From a checkpoint of a small image classifier.
Model: 3.56M parameters, arch swin, norm layernorm, activation silu, depths [3, 6, 3], widths [64, 128, 256].
Training: 26500 steps, batches of 128, held-out accuracy 99%.
Data: trained on stained colorectal tissue patches (NCT-CRC-HE-100K), 90422 training examples.
Rows from block 9 of a small image classifier, named by matrix and row number. Rows with one number belong to one neuron. Each number is 128 + 32 x the weight over its row's rms, rounded and kept within 0 to 255. All counts start at 0.
After each neuron's rows are labels from the 100 images, of 14976, where the neuron reaches its highest value: "colour at peak" is the nearest of a few named colours to the mean colour under the peak. Only what is clearly more common there than usual is listed. The data: stained colorectal tissue patches (NCT-CRC-HE-100K). In brackets: how many of the 100, against the usual share in percent.
# fc1: MLP up (model.blocks.9.mlp.fc1.weight, 1024x256), inputs 192-255
# fc2: MLP down (model.blocks.9.mlp.fc2.weight, 256x1024, transposed), outputs 192-255

fc1.171 [164 155  90 106 163 135 141 140 103 168 128 114  61 170  65 175 133 198 167 110 104 154 146 111 157 144 105 137 105 131 122 150 118  98 141 123 130  95 170 166 157  99  92  66 130 142 102 126 131 145 127 157 169  83 155  98 119  82  91 153 184 142  97 116]
fc2.171 [178 112 133 155 162 150 147 200 134 128 103 128 191 147 142 145 161 172 122 152 103 105  53  85  81 114 146 124 198 137 143 128 110  88 108 170 134 184  76 134 169 152  85  89 166 137 122 115 163  45 162 170 147 158 139 142  62 115  73 164 164 132 179 154]
colour at peak: grey (53 vs 23.3)

fc1.615 [119 104 202 130  69 140 101 112 137 126 114 154 153 116 100 112  94 152  98 140 128  79 136 146  69 119  83 128  60 139 175 115 167 129 123  68 103 125 193 103  93  69 131 136 148 143 101 110 168 145 204 143 137 103 111 148 177 141 119 125 100 102 136 162]
fc2.615 [ 87  95  86 117  77 168 114 126 105 133 165  49 127  84 154 137 148 168 115  69  79 101 137  84 209 166 171 158 139 109 124 173 191 196 151 144 129 123 113  69  72 104 171 142 131  87 140 147 175 122 139 167 145 112 132 104 120 170 169 150 151 181  84  93]
colour at peak: brown (39 vs 10.9)

fc1.405 [ 90 176 136  97  82 178 149  98 142 115 105 149 115  80 132  85 143 142  88 150 151 121 148 179 156 116 138 111 106 117 177 119 138 102 109 123 117 106 153 169 156 112  86 117 110  87 132 119  86 160 141 119  83  71 190  97 119 161 122 127 183 106 139 159]
fc2.405 [177 131 142  56 131 119 176 150  86 154 122 142 108 139 121 154 115 152 165 122 148 104  52 161 126 114 105 165 122  85 137  82 127 129 155 126 114  78 110 139 145  94 109  63 185 113 145  84 146 168 144 136 137 147 158 151 116 164 131  96 101 119 134  87]
colour at peak: grey (54 vs 23.3)

fc1.499 [188 136 121 111 133 180 123 143  71 110 133  95 181 130 129  98  39 136 142 138  82 107 154 109 156 104 111  84 128 132 177 132 130 149 128 126 178 113 154 115 182 157 101 138 171 141  99  95 104 123 136 169 125 183 155 153 160  79 164 121 149 118 120 140]
fc2.499 [173  78  98 111 125 124 109 101 153 119 122 199 129 111 131 166 125 135 158 106 141 179 168  92 119 106 106  97 132  68 159 152 124 137 100 158 126 110  80  76  69 143 103 107 161 143 124 161 139 127 114 142 142 201  89 133 153 143 175 108 105 137 149 154]
colour at peak: brown (52 vs 10.9); grey (48 vs 23.3)

fc1.106 [138 107 122 100 150 193  91 134 123 132 141 147  74 116 140  68 122 126 174 139 116 131  62 119 150  97  90 164 183 133 131 141 157 202 172 162 139  67  72 109 120 169 103 108  98 145 154 118 139 141 189 165 106 167 201  88 151 122 170  68 154 188 133 176]
fc2.106 [ 56 198 115 105  89  96 100 106 110  95 152 162 118 169 100 132 129 115  87 185 126 116 139 161  84 144  75 124 136 125 138 183 155 117 182 177 193 203 159 157 115 106 150  83 120  87 116  97 125 112 125 155 137  96 167 138 136 168 147 114  40 141  83 159]
colour at peak: pink (69 vs 40.2)

fc1.456 [ 98 146 148 125 111 100 104 179  90  12 168  78 162 126 144 110  83 109 139  51 118 155 147  89 113 175  96 124 149 123 156 107 123 113 124 159  76 160 156 147 102 144  34 114 106 122 127 130 142 118 164 148 111 122 158  92 125 105  76 121 151  49  93 147]
fc2.456 [177 126  94 128 136 121 110 122 128 107 107 127 159 142 106 113 120 128 160 137 117 161 161  85  95 106 183 125 147  72 131  81 105 109 170 132 133 150 124 141 106 116  87 125 107 115 180 120 168 147 156 145 109 125  72 165 140 101 125 121 131 135 184 162]
colour at peak: pink (78 vs 40.2)

fc1.193 [130 145 116 130 129 161 100 203 119 148  91 169 110 142 101 128 105 137 110 116 132  94  70 117  74 131 142 162  84 177  93  91 137 122 124 137 117 153 156 136 176 140 150 198 134  96  70  91 177 140 128 107 113 130 102  88 117 149  95 133  74 113 173 141]
fc2.193 [122  99 125 180 130 128 169 154 156 173 123 124  99  95 110  76 106 111  72 161 127 113  92 162 111  85 105 113 170 103 135 157 122  97 134 130 103  98 172 151 169 122 151 136  80 121 126  94 136 102 168 144 134 128  76 130  77  91 149 149  99 142 128  61]
colour at peak: brown (46 vs 10.9)

fc1.226 [129 156  64 102 103 173 140 137 127 117 109 140  65 159 116 131 105  64 115  73 169 138 113 153 140 115 128 144 116 190  61 163 179 159 158 136 113  97  92  97 140 174 125 132 162 135 133  76 133 136 132 161 142  94 165 176 158 150  98  55 126 162 141 110]
fc2.226 [135 190 122 122 173  85 168 125 116  88 118 139 104 148  80 141 132 108 186  86  86 128 125 100 109 106 121  80 119 111 182 158 173 131  98  85 222 105 121 101 142 117 157 192 149 113 148 154 149 125 103 166 104 122 165 111 118  74  91 159 194 143 107 141]
colour at peak: pink (80 vs 40.2)

fc1.343 [ 98 124  88 114  92 134 127 149 128 146 167 111 130  86 141 166 139  59 188 130 135 101 128 113 110 134 151 147  97 151 107 105 106 136 126 136 121 114 110  73 167 191  67 160  96 159 102  87 109 130 117 161  79 134 147 122 183 120 104 151 110 156 171 148]
fc2.343 [ 84 134 110  71  71 191 147  67 105 154  56 158 141 138 165 144  92 138 138 171 126 146 137 100 101 159 107 113 129 131 128 133 116 119 104 112 122  98 166 105 113 119 172 133 131 193 145 123 157 180 173 125 127 138  88 148  73 105 154 133 149 106 170 147]
colour at peak: grey (50 vs 23.3)