From a checkpoint of a small image classifier.
Model: 3.56M parameters, widths [64, 128, 256].
Data: trained on stained colorectal tissue patches (NCT-CRC-HE-100K), 37.5 epochs.
Rows from block 4 of a small image classifier, named by matrix and row number. Rows with one number belong to one neuron. Each number is 128 + 24 x the weight over its row's rms, rounded and kept within 0 to 255. All counts start at 0. Numbers have three digits each.
After each neuron's rows are labels from the 100 images, of 14976, where the neuron reaches its highest value: "responds to" is what is common among them; "colour at peak" is the nearest of a few named colours to the mean colour under the peak. Only what is clearly more common there than usual is listed. The data: stained colorectal tissue patches (NCT-CRC-HE-100K). In brackets: how many of the 100.
# fc1: MLP up (model.blocks.4.mlp.fc1.weight, 512x128), inputs 0-127
# fc2: MLP down (model.blocks.4.mlp.fc2.weight, 128x512, transposed), outputs 0-127

fc1.320:113160103119136112066106134134130149124118099128113124128091125117136119116159142127120179090138138149100145096113098078106119111097096161134136124106116096044134124127089140136128168158128102133142144113104145140060131121111113130115162119088114126146125141143140136117101135127104117084120189126121101108066153124166143116133149132121134132129147183116100136128103105132098146134099
fc2.320:133187144147097149155154149130072089126167169129172125108129153130119149154120109123134139107142136131143122156133146135146128103114143112117143120135052146120117123129189120126172135120143109146165146112094109153099069140127166087166159164096113094130108123148112125116120148107141095135154118103148110166160123123166153145117115146132138140139104108109127100094108095105095117105145
responds to: tissue: cancer-associated stroma (50)
colour at peak: grey (54)

fc1.209:141081131130137132126104132140067114092143169125143126145087100137136099163108168157163146165088107097148105119163135109136116163126119144108119118142174140138105146070125118151154143144166111111084132108157118158131131132159146123119137121151159166154144099176131122109146110141125136100101137126094147129123100087099170119111129183107139124114137140110110110149095125121139128175080
fc2.209:123130101092129132158147093121135099135100102139136151156113099118197159151148124130114140177115141157170095121122078138143119137119146123113169157157123080126148119127150154108162088165133130096145133131144113138122091113112116086116118146137135110166101107144161140133139106102122158100129112138157152058171120154107101147121087120107118153130100135104148114081104123163112146108151
responds to: tissue: tumour epithelium (55)
colour at peak: pink (88)

fc1.37:099134127131139102140124075155139172125160119107103130171095137164114148087133118096105127151141087106106129123078160142114112140174110148155155150146092111114121142160088142102114111161127121124165107106156101089121161136116114109127146156118124076108115153130128157109162169161196129153135124160141142091134136114086159088123129132098120137120112095147094102105121125142145129113123
fc2.37:140139156103110123164113117140179097140115169133124119120117114154112134163099136099119148160143100151116143169141128106133132104112100110112120088131135116124137105106065144108105092139099102116137119097067173122119115110103115108150173135096129148121155134170102163165086133134129124126130151152100127090118145133103127182155136094064136149132127121147138120134134091108077159118110
responds to: tissue: adipose tissue (94)
colour at peak: white (95)

fc1.191:158141122153123147111136124124122089132133144134120147109161069156174161120143115079138105101166116135187111115124141135138140135109146133134115124135117190117174120105124120123142141131100147135126126084119077095123093143149140087141098147121098114078094134144103129135140133128093097118099125149135140164113097142119125110118067070140158130117114126158123152152145067154095125134142
fc2.191:142122127111120148108125113106133170141138134084149164094137115134142111101132129138156132121132164117139097155102105156144172119152095125127102099152152125184100121120144147105124139187129127131148114116125154097124125156073117164114111093085140128132144174120128087100160137132134149131144152132136063121129126098087128059083105106115134131124090124181146147151127167115141130122100
responds to: tissue: lymphocytes (47)
colour at peak: grey (60)

fc1.30:084123143118138117157143106106118142145091139155083112149137132115068149144146139126100087136118112113118145118103103133111169150125101154072144122110123134124091119123157103089117112113154126091086142189136087130132127115123142121124179141121132133114128142116155170159118120110126175159123126112158156156111131113133105124134141097131118097146106145099129074123105148098070183089139
fc2.30:116099157146114114112129162120143194105132145131114102104102132099121134106148108134102113121126175086109090126079155115157145106156152095094135136122150125151120116123142132132122121152136179113129144132135109117165088117111087136114174125092123089136145143122164132075144126146165150104119140105140108127125123095116164131156120148177110138128110165148091108108146145136158090198149
responds to: tissue: smooth muscle (99)
colour at peak: purple (31)

fc1.183:138135140121145134134148121175131122149114155132133118124113137153165103165143126140103165139135081104127095149113135102110140090155111125118143151111141111114136161137096112151146129111132141110109121134120135157125119138168081083132097117137082149104139130108078047126121161095163132158099122094078185133124105157150076138117121151125140129131116083128099087150094125119133111096159
fc2.183:129116140097124150147180089145141160139152093122089110103118148089124124142114155153080163079129102119125111096130107124150146133164113115135139153085128186125096112113121110129119128116124183110090141155083143154169139136135104145162128150134142128128139095153139174099130136164120121124106118156096131136151133162121065162089112146110161174086131132114114148135135125101149117123138
responds to: tissue: cancer-associated stroma (93)
colour at peak: grey (69)

fc1.395:097103143132131134136153156136116129131136151101115141114096139148066149082167148146140115124081178126132135165091142124100109139133150147149110114164112114094104134112135167112151138091128114085078152101099114140148067116126140105137167146131155130123152153127096076141130151124100130109114074130131148121118158105126078153125146134157102115097141102103142178125133147093125099127129
fc2.395:124144101148134128140128121086121111116122117130115124146125122142121131146134133133132098125165126101126118153101166138092147127144127098153137178109157124113081109154082130080128158132114144121115150114149151116175086145114085168139132154079181100124139062124131130100148133102072080127167164100153107117127141124091149131130166102142128091136110114089137096094128129163150127154137
responds to: tissue: smooth muscle (96)
colour at peak: pink (94)

fc1.220:099129111125125066119125125130150210129109133154141120105125172164138141171115107122182147124164128103171094108145139115112105123156113128089143145137142123098104132114118098116104120124139122121134120134160114162145165092111101114121166126118108170178144148116164135116177122123169157127144138152174130125129151149116113114106135173120109123106157164126079128130093124099100155120143
fc2.220:114123102149144111100129120144135165167148143090131098108105108164152129134130189130150135115139108130119145144099114158156127124132176132156097110105168137140186173139144140087142106087134091114132123154100122099129128133153126137112145132126099169081144187105145141189120084128108144128146113130178127110160115121139164085097109114132149122133148107166136116104118094133144104108127
responds to: tissue: debris (52)
colour at peak: pink (66)

fc1.70:126142160157136126109143178115123108130119136128129140118119109167142129098106101140150120127108140090133182131144138088142112149157098174151144150102130141106166101151139111149108137157201117109133074110114104116193101145168095130144152150122135154102105138113123116107121130138112156144154139088102151103136098143185106124117144137116148141146108107111098174157136119086117119128172
fc2.70:137125118148094154056172132155100107139111123105127111163117080144132135122111164121134086112118134129115121170139096154142102140126120173086135108136102133114120130093131114097105135146161132155129157144161155141104115073141118161096110103143123076105111114118103145136104153121141161097114169106172141122130099154153125138147114130090085113098098141131157136080116135076124124122117
responds to: tissue: tumour epithelium (60)
colour at peak: grey (51)

fc1.452:130135105147127139109130122163110170150105109091126152097127157120073152128122097126181151100115151107147137101133078126103131131168123160135129122140158143158114056100084122119131142141145158129106102091140106124072113204142150105149137148144144142124110114139164123101130120138142135102149108150135109146156118108115123117091141120149173137124118148135141094132064152101120105120146
fc2.452:082152142126159093160149101144120114160130164145123134105130111146136161159120125134138130147115136118139108151128093079103143168144138170113119127104178105106159137086170091139077142129109126122115113138124184139139132115131165147143141130103115124155136100096155143147079107154098134145095143125154123138126157140154116145141087121118104090185110110077160106108133137127115108100181
responds to: tissue: mucus (65)
colour at peak: pink (82)

fc1.448:200163114115122137127150071158130146135139103153096111109128144107135169148167101088154135140143117142134119076111130102114087156139121128114109111119114108145138135114163116127160148088113167109171131103151131102131121132101108106101117114164121123134091109136152110091147196097125094132085113129114126123129108075137105136107150094133123159143137148122147094100102115143123083151145
fc2.448:145162103111109152166144151121144123103129148135117091124169160136166148125128123164119155116148126149126174114122129147129101118155134121166111159144108148116166125091177105173177175164136132133114134170111152149160129119111138146130103084133117118131172079118138118072115129117109181143123124072140092131113116170149127149125158141137135129109140116149152110152151144090137175115128
responds to: tissue: cancer-associated stroma (97)
colour at peak: grey (74)

fc1.484:125143138144066112119100176140149153152148120165134122081147113142099084104155138098111121098149108118096103151147139108142129106146109156165180103191158141160151158132146137107143120132135126080124117118135157094111140140108172107141152118167123134144077145108141123112094107125090148143159128131147137130142097173099148133136144144171131127144133118124137154142116124086114086088115
fc2.484:140163106123142163152132114129151179123124119160165117085103101164110114160101169158090114117166131110113107118180114130108164080151074145092152136103138157107139127137136157127138119110157148133157148132149118122098116113123167147138130170111125125116108100157110124101152133132100119149118131109142152132159123093075125118125115121085119146109137151066133184127144105111121179120118
responds to: tissue: smooth muscle (59)
colour at peak: white (97)

fc1.195:122138153097150134129106147150155126120121141124100175123119109132098129139136142135113117114166119096137160098144155094127145127081095137140145114119101128162140189131148097120166151119145127136166116123130095120124114085138118129105173136176137106149139157114192183090154136078124109129152100135120111112087152154087121158112151125138153127115158123130190161119144130098153127091109
fc2.195:145131146151092122133126125130133140088097083111133148158152120151145139161102107153102104152125113157102126142162141126147189117102080136088134142079099138080145143140114155128153160092162098204149130142101107149132137124138137137103126129116138116125150112127118090164112107124148102114098139132100116110166138124152108129096176116152139144120134143084086158101168087141142135111112
responds to: tissue: tumour epithelium (35)
colour at peak: grey (45)

fc1.21:117133132135165129166125125114132156109168120114124121115147112158132139144136138093117151133117114130120111106151132131158097136125096178129107143090135118130180099136056133153107135104131142122132133124131135138150120153117116156125104115131097125149123178123063106125119145146150124107119164140170122138098151171126155118159165137141191155075162067121171147135123122118189117106138
fc2.21:138125157122144117102100105154109131152145093093125120125160108089111151098125110141139117141128101104151160142115096129120090153106117114117091134129158131111158161118144150102130132164100138113125113113137083133155125090068115093133142115176120139146100126084137116142146144202132140165168116125131145107086157144167193082090108132138112146116100117098152152106132130114148139129101
responds to: tissue: debris (78)
colour at peak: grey (61)

fc1.73:132170127137132179121146119117143109128139125155080132123126136159131130164149112130101115136134159109134117146166076124121145205098128154159121148138136142140127182123099125114142124099131082121098121105144135153112141134115142133125092106133149175135095148088122126161139130106088123097115159113089129098145120169116121150146160170132153158120135097136124129158121151148186119091067
fc2.73:100144170102128122108154164117107149116072133175103132113179126153122126125178135162124133123180118079135155151104108124160109129151141104154110130107120095144158147167120153095126120121121161095129115124088103105119129117080155111130117156145117123107108137119134154133120147155149108111168141107079129127114145106119186082145144163146159098123119107114132130183121139130133151161097
responds to: tissue: debris (99)
colour at peak: grey (77)

fc1.462:146144159144147144173116148134154101096079130163080155177159151127102131128118118107107075108131092113142078107149132150133128164086142122120110118149105177078102148139172135105135120136171093135135091146100118126125139124150134103135139115123090140072155159087095140111143096120150100126108135110142132114133130114092103116139177121131130164148121158099148118134130099138123125120100
fc2.462:107154131147124144120182153120115129126145160129122090094111142078165154135130105132149135130109117150146128176113093144197128130102091147114147091169130159148105087095158145179111141107120115110154104137180085141116096109157141091121109109149129145153146096157131140124143151121114120137134096150159105163129101090161112079139136117126141113103154133116095119139120157156143119154117
responds to: tissue: smooth muscle (96)
colour at peak: pink (78)

fc1.286:101074113135188138129130126119131147123109085103141114117133155125122091152166152147175133145111139134185134110150111111123119178144154158142092116112131143161131158128177122122151117154121129177174140072116111157123103142138118151110123147117123116134136097093121140060092146090128130123124117113122118162105140128099125139111137153132084150148112081155131125139126138138087169124166
fc2.286:122119133126111086104118138149087168120137151125131189139132118103139145091162139142123163127145149075093128110147114076117142123116104130127165132151088107120145095106076118107109094106091121125110107082111134122146109126134122173124116139128079147114132165125108149133102136169105164154139102160135109127112140132156132096116130194149146125132110107126146167103128144129066158143106
responds to: tissue: mucus (100)
colour at peak: grey (61)

fc1.393:136138198113139157082152134142103143101091115117125108151105109072185129114137115146131135128109108145099091148105093109134152167102106120118082107123121149090135114119127153138135148119131119073140145125111159112106127105143102090142110127109084091117159126123099114175081096081118107102127127107144130110142125128085089161151140134068142151136121114109122138110110113145127122110140
fc2.393:153124128182133170163158160156138115138109112164141119103099108086124113123125151121122166132109136143093121165082120152132143101164145135088109131132112123126143154124122102132092124106133132136175135133100127123180135124088109107133078078127147127115143102107133110111124154148095111168148128091127144128137110104142130087165091175125118069115152092080104156090130105133134141110126
responds to: tissue: tumour epithelium (41)
colour at peak: pink (73)

fc1.472:156129118137090136154107091161131148161110116127123102125118108098108109123120130141131129185162116137122101105101123115123129139135123110095158132110175150122141113149093164153165123123118164147158094112154165165162109130100112147115150103129090130103101095137106112155161131111158124133146141161155137140168125185121103173143157137162099097162194140123147090111102092100129148120146
fc2.472:145190140143156121137124146125138158134084139179166139162098125160144127135176136111103114131162127133135083135079123115112160148090136132134134088108115132145077157117101098098148118129143126128135112111130149119100080104154112114116115168158134144105156135134170138107135125104154139104113159132137138088138167110090132102136099150178166137167193097138105111146126128119128123127122
responds to: tissue: debris (53); tissue: cancer-associated stroma (39)
colour at peak: grey (69)

fc1.51:150114135077117074126114126143137121104098094123151154105095141152081105129143126116163115193117090166128156134139100156133098161106124154152146155127121117094100133150102142138122122133167121120118143126131091132144172110076124125177074137132123086128140095108105139112140083142104133090166132118129102083165106110104125136110117121148113135159130136177130095124122163102113125120143
fc2.51:128139129134161137119115151099162156108085076144201112148108124119137138122092135138145145196084152103182132077139096132162106134135125121156106148128080101099156131105139131121119117107134105121129122108147086153130105088091107164112143132069122121109133125172117159120162125131125120149122100147110104148164116111097172164126136124139110137143149114150120159145132140126127129153146
responds to: tissue: adipose tissue (78)
colour at peak: white (70)

fc1.441:142132134113194126117113099101081101167123129141102132134140116161122152153165115184110127111081112131137164103168179103092138092137126149145153100130150108114128131115119108143143181110144119149172126147136127156124161096112115157143119133171138145087107163125151139122137126102150164111099153113128096142155113138087110132136092094130123088166131119102159128126138143176141139111098
fc2.441:160107112106121145050132106163126120145171106158124112131149095120145063111117137110104124145085143165111158130101141150146162135111108112073159117120159160149157123082092090142114121099139156121109159141140153128135138131166139107129122122148146113172147151133071154110099141144141143107106101129123105101138121120159137153150160113118102117123136143126146104124138101163071136123109
responds to: tissue: lymphocytes (79)
colour at peak: brown (75)

fc1.264:143180146159140084081163124130132130125148149130134147127145178112156145118110092136154137156098135134123129146175111118127115146115133130145123122159141082159132134167124124114132091125122108106123117106113135136097147099098163136122148094159083119136142133154118113116160144143085170087124138079142155145140098134115101154160148129105093162126091155046132134117122106170133132169121
fc2.264:106115132127143124156169071097090167089078109122162138107126162106150076112112187095110162143158130085127127148102122108141139142137135137137087115141159065155128114116164110172120135114109116148117083106091110115121122106139129126102164131129138116131143147143140150100125078115163109109139156145141113137132087129111170108108142125138140123117160151152109098128148098143131163145122
responds to: tissue: tumour epithelium (45)
colour at peak: grey (47)

fc1.139:065092103130136121141142124136121171132160126140119126136111127135134131127135168133119180158133111098140118130095177119080123158096094142143123153126117113078143079127108098097127100151105140136129157155145095107108114133158147190124143146187151101146107118117149090087131126128146114111128136130135107105112110111092124109117108120142116064111127154108118113134161166129102158141079
fc2.139:098122105115134109090105125118160124111143103159132172107099156117131135123112169122128171123141140070114120079128143198098100124079122179101106108120134142134114141136134134119072132110074120148108127117093123153129109138155125142102148090146083138135133120145141095116124129160131134142123181136088174125105105136089130103154146126130155111129146117171119164145109122162139092122132
responds to: tissue: lymphocytes (100)
colour at peak: brown (79)

fc1.181:138117133126119131119136116142173129108168161148093148065133157129141159154117141123168134158113108147118109137148198132152132118122118113136137146107131099108080113121126133142136159137106100199109138157154109161164127140121157133115130109168112140111095135098129130103174117111110158154145138131149095125142128134080138143174090151148143059160122113112139120092154103097107125130111
fc2.181:114069150111133086124140130164124108154173141094133114102086129115140120130151111119126169158130116119134135104125144160136136183129119172103122086109156125097113125134081097188112094129102129101129158136130161121143114130150118134126142095160139137140135112146104132110158126166174128158130119154110118087147101169119183154119128150143151142157081115149148138106130085109137095086132
responds to: tissue: lymphocytes (56)
colour at peak: brown (76)

fc1.179:133144078158105135104164137109149144134109107103132159131145107105140117138140115111168132157110122123148126166104139112171113156082105086126122128151137102170105150155163146110119123117107147125139120135106124138142168127121107130110104135120148190171122136143165107109085116098140174112139151079143141176125153161106100120102164092152112109136085130125141173123094076162126127147138
fc2.179:125107116100129155147130150111138136105168150137140095103139194138153132064142180162133077149147147124100135125142153148085116123166119134172107152134144134139127129105126127169149098091138124109121146139131141110147122087103137126130129121109133125179118083127134132118136091103107149100154107140180099148131135115160152069143105162089106127133149137144104114158104165104161132102143
responds to: tissue: smooth muscle (51)
colour at peak: pink (65)

fc1.111:093101134175118115139098143159141115115105127122117081116122091080107147147074158145165107109104104129135109124135145101142155135161117112119074102104114089142150121145133152138131147094172139135146128103095133134140159135100114095129191187138136118096127160135150097127124146152117106144135140120073096108130143122130112161090154171149127132100110146158103154133097139156137152104128
fc2.111:077140167163132131135129130096175144077114151139165155141105130125106156119115126139097103139126164112155093169091130148157128116162084166128147098102114096114061120170134170084116127158139116120156169132119124135122121081103149150159110125135106114181134132067108144135120138126112140160128139116109141155129112115143103162103116142157123120122153157137098131099114126126140135122157
responds to: tissue: debris (81)
colour at peak: grey (70)

fc1.381:151105112139167151117138124150114113134165122156126123128113162090151153168082167117130113134151119124139119140135133086142110132136103115121141158095146175178140115134147101119131149082099162118142136120115138116129175110182158120117129130122117133110140150136150147119102103123139141137197118134079156123094100160131150141131088162151166119109114135118106053122137132103170176142116
fc2.381:121137127146160082122092143078104121118105097149094115186116110124107138146141147110145108099107123113157108151172122125095135175078114145136143130133127146121125138158114116150165140153154142105138118147081138127116133111155063133122131151152136111122130143116106136138139132107128185082156132143123113163112133118161138164096149120130105113107087122123088074179125128106138079137094
responds to: tissue: debris (84)
colour at peak: grey (62)

fc1.14:101152125142175120148141125142121106091158120131141100100126135084129132134087145144127127115119102102129130103147079089143085107146124076157110131113136111180126170168113074150103099141116124168105105143158117132159116128145113174115147154122134170157141158152176143151128108115094148121163078114114139150126109144130168121165133126144146141168106090119086137136136133118095118112147
fc2.14:121106169125133111174166103099162119112165140135125106066126166164108162114157094115150121158147122124155065132107089118094123124145126105137097137125147147137162154185121106140146111117107120143140159167132172148165134145126179136134115149139108108133112154132131119137130137121094116155119116137099134149101139108183149098143104108142184133110168129132109084143131141155105121115141
responds to: tissue: normal colon mucosa (97)
colour at peak: pink (70)

fc1.205:141124122136133170129087129160106159123129120110125102163160123117132145119142157118140093120133101163167129102182140131113077121137146117145099067145181141126132081138104144117135173136104093127125163165120122164130134130144083136127093142110129085119100137104161111131120141158131107092074155098147129150135117158147130124143087134160096107123098098121158151092097162136143118112148
fc2.205:139106136112109104122142156120113107144083150129107140163135114150158151110104120078134124171164099148111160109113187151128088127147065118142155150163143121184143112138167076115090111120112119123143152117114154154165112137153151149097131136090162135113121134151139124117174121163184133135105145116103153156138107100149132097122113159142115087104136159126138110158130110145118129110146
responds to: tissue: lymphocytes (88)
colour at peak: brown (77)

fc1.354:098122120147137141155131122157126109186131120088110139109169146093164135110113144115114177146127097151129125138108145119140109149110120158095143134145160107162154105112104169131104148118114117104133132152114122091194116074142159142118104172137110138122152147192140150112131132131120144124154157155107136080152114121149119158182105140117085124076114119132152111101150106163102142112121
fc2.354:095075135097172101114083137149131117114088149147134133158124162131102106141146103183147182098134150118114161115120138129147138178164152155165123129114134153120098132134084149097144111095138117116110133159118162153122142145091090130129103159121151067120124164183122149120098140096128089110133108114128121152141121152138102101082117135135109131097134130109099136127167119107138112116140
responds to: tissue: lymphocytes (94)
colour at peak: grey (70); brown (28)

fc1.282:094167101143101110097129191122140054123143119162108119106116134090102142094131152122090135132109098130117142100092129122095153129102113156126093125133123086175155093129114125131120083116136092139120150162164151113124102143138110123150096150168122109135125095146163123163130141118160137124123149114111131158119150153158178109127151137142102125144084100125171121155123126100109092110156
fc2.282:159146105101166104146111180125129093143125116116081129085133171090138120134122132129154126104149124111113120121121148084114129130145096134150119142126138147089142103140159157131108164141115116139126107103093096146089115146148129070167118152115093127123063147148138124133132129156166132122152114146117151131099183159154112105160106115091173121149152165149131161132089154124158117126089
responds to: tissue: tumour epithelium (63); tissue: normal colon mucosa (29)
colour at peak: grey (49)

fc1.346:179135121130125114135134155140126120131159129133186145121182136118098132090141127121162115176122102146156172122116095119180095114085072163143129117102117136182121142132124144109136125106133129174087096132116106132109115148115101106104126133098120136106153134089147125115109140117140172165146140138128142174150160131135072127138126091098091143141159144161099140150126135143103107151096
fc2.346:123118137111164112139130098109153166118140147114104136143109146088138106104162153138097136133119127122153136113157112169128088106129134114107109171134138165157137096107150156100141123109145134104175092092156148116126107194116095119086136107142161123126144154111147122159150179095144124123138098082151115144117121118095147122140100135150128149150093120108157133164173102079115158086093
responds to: tissue: tumour epithelium (50)
colour at peak: grey (65)

fc1.115:114081148109095119137144106128122187073152107150117144133144109132094147134146143116117172125111156134125128157096143153167131101108111130134148134104117100138118140145154146113123134115145121139074112101100137114155129127150144077166128098101113133122187135133069109148141117127154129160057137123114139104138086140131167126124138165129126152151127171175116107167144163116143123139163
fc2.115:110158111089149122138124127150091121066123135112096131163147065106142131147166112133111130111145117146108190162098133105144109138117138117077122120124145135087122112155156097121104159145055129116126137069119069122133117127144119110151113124157128104107148096113115121125117111099162170116120147147121127139102096102124101113156098129119131147111140126095141159079163134146128143119104
responds to: tissue: adipose tissue (65); tissue: normal colon mucosa (26)
colour at peak: white (64)

fc1.235:114135137151145110136109141155127081148118126154150118132116164136127126113140156092106128115167088105130100148136131104187059096106138153173125177099171148122163148125108107081127188110132105122109128124119135128130141118109111152158143143132130100136120117128129108115160137129126174135127164126107113157077124135158113115112121126110143166102166124161140085117129118099163161086084
fc2.235:138178116112142142124124101076123097148148121108110115114147123171085133150130112116079145166077100075115131109108141156105124123133141162096123149128126161114109136141102158159137168104161129138160089110124128130142135098122124093146137186162138115128133121106151134159164143142135123129169155142166094093113164100120103109147118106098087116132125140134127086151160105132170145114162
responds to: tissue: tumour epithelium (53); tissue: debris (44)
colour at peak: pink (65)

fc1.318:132131130157148119142170122155058145108145118102142163072146160123113129111135110093096121165124128132143109146143088148155113131129167145115072142110133135114106122114159122130114129122076132066136127126108104128130116111136095108118089099086174151142161126173124131118105149156133130117115121103093171141131101128124110175152120103100080111158124122111141123098158122147172136106151
fc2.318:125132118105100126118108135102112088153131124132158136155098141082178117090124116116152111135133131180101150111123188131133090144124120146103088118123140110141118112113149087133160140114120106111117092123206156117126136135109117124171130142140153154102144150165152144085127108123095124128148127162155138163123136075112156127105150158134075125125132093145140105124120150129131191144166
responds to: tissue: adipose tissue (83)
colour at peak: white (51)

fc1.305:163153110102107148096103116127163151106133137183127169096135078137132123139135114110141173132100119102102103106103122102186078163132126124134156076124105118124141128142105140105111095110138118125144142102144123145124119139106156106171134134153081107145087113129129153142107126097137153128121074127132113138127115135139108095096109130145104123102171115148110174172144101130150138155191
fc2.305:139140120160116096153127173074102149115140152128153105109107169107159111115140127179167139115108187109130163121156115137126140150100115150150150104106155112125140089122122145156132155147131108139130074122107108135136114153102128127162125093135147152111116115123168113111148157145133152128136161114146186181155152131106104127128151128104114157136146113130121146109105091093075189119120
responds to: tissue: tumour epithelium (69)
colour at peak: grey (48)

fc1.147:165146099104081142104138119156144107117103087099160131126107116140098145163145164130104096120135148117116115110153092121127159157135137140148132088115119128153111106139148099094127166142189125097097141126101162132135127133149112102109144171118104130130106165157147155197137133121158123140136131115176100097127100107102128149107107094153138137119131177123143130153110128149084170107080
fc2.147:168137073185070121114112123099139140121129099108148165130153079124160148130146129125156105125103197131106136107158114133140153120135144143122073124115171136120083128121123104135110134155138121118123105104137113126127122144136168105122096115175110162091146103136148110144141130138130146130142153125135147156135184084123134095163135159131139101107156165127115141130167131140126190153142
responds to: tissue: debris (95)
colour at peak: grey (94)

fc1.327:131150134143138102113156152074179114098126117162128121103115134121157132073128134150103133121155136121096139147129130146129121133084125114115110134094163150084122178149105154122123095122084082165119133165091120152140065087138112104133144128137148084117116110115141104134119121151097121114120111138129085121104111139073107134126156126129125128108166147180146068121151111169129117129141
fc2.327:116057174107122146099111082130090153124140125131160175117110157149119125119146125129162122125134163081120164131128108095130122087155132097160106113077128142145108179127139138149183145168131126124128119155128131123152144161130125162110113123163099113163109120104133137121169069138133126080113118113101102138170121091139154129119126143132110116114156143117124137176161095137110134121124
responds to: tissue: lymphocytes (100)
colour at peak: brown (80)

fc1.231:087100117132103088160088107125083077143140103171126153119129148101146125101133154135120162169140124164128113091125158165105156189129092131138130122126130167146132153126140117116150137096106100144152092140133127129112102098182094134162125134131089095119130122106110094129091142115150136123111111123138100106148113095120143118132138104170091109149084109132124128190098151122160120137118
fc2.231:100145092115131136151117089132127162149124119130123134173093118109145134114120111092128130104092126127136131111125159120124131144098119122142122138151097128120117080158128122155118170120093066153104147125125136143191145090186066139114120133166152082130110103102101118171128158100144147146147110117136152154117113087108112178106118091148101150156120130156134129113127174118121165106152
responds to: tissue: normal colon mucosa (97)
colour at peak: brown (33); purple (32)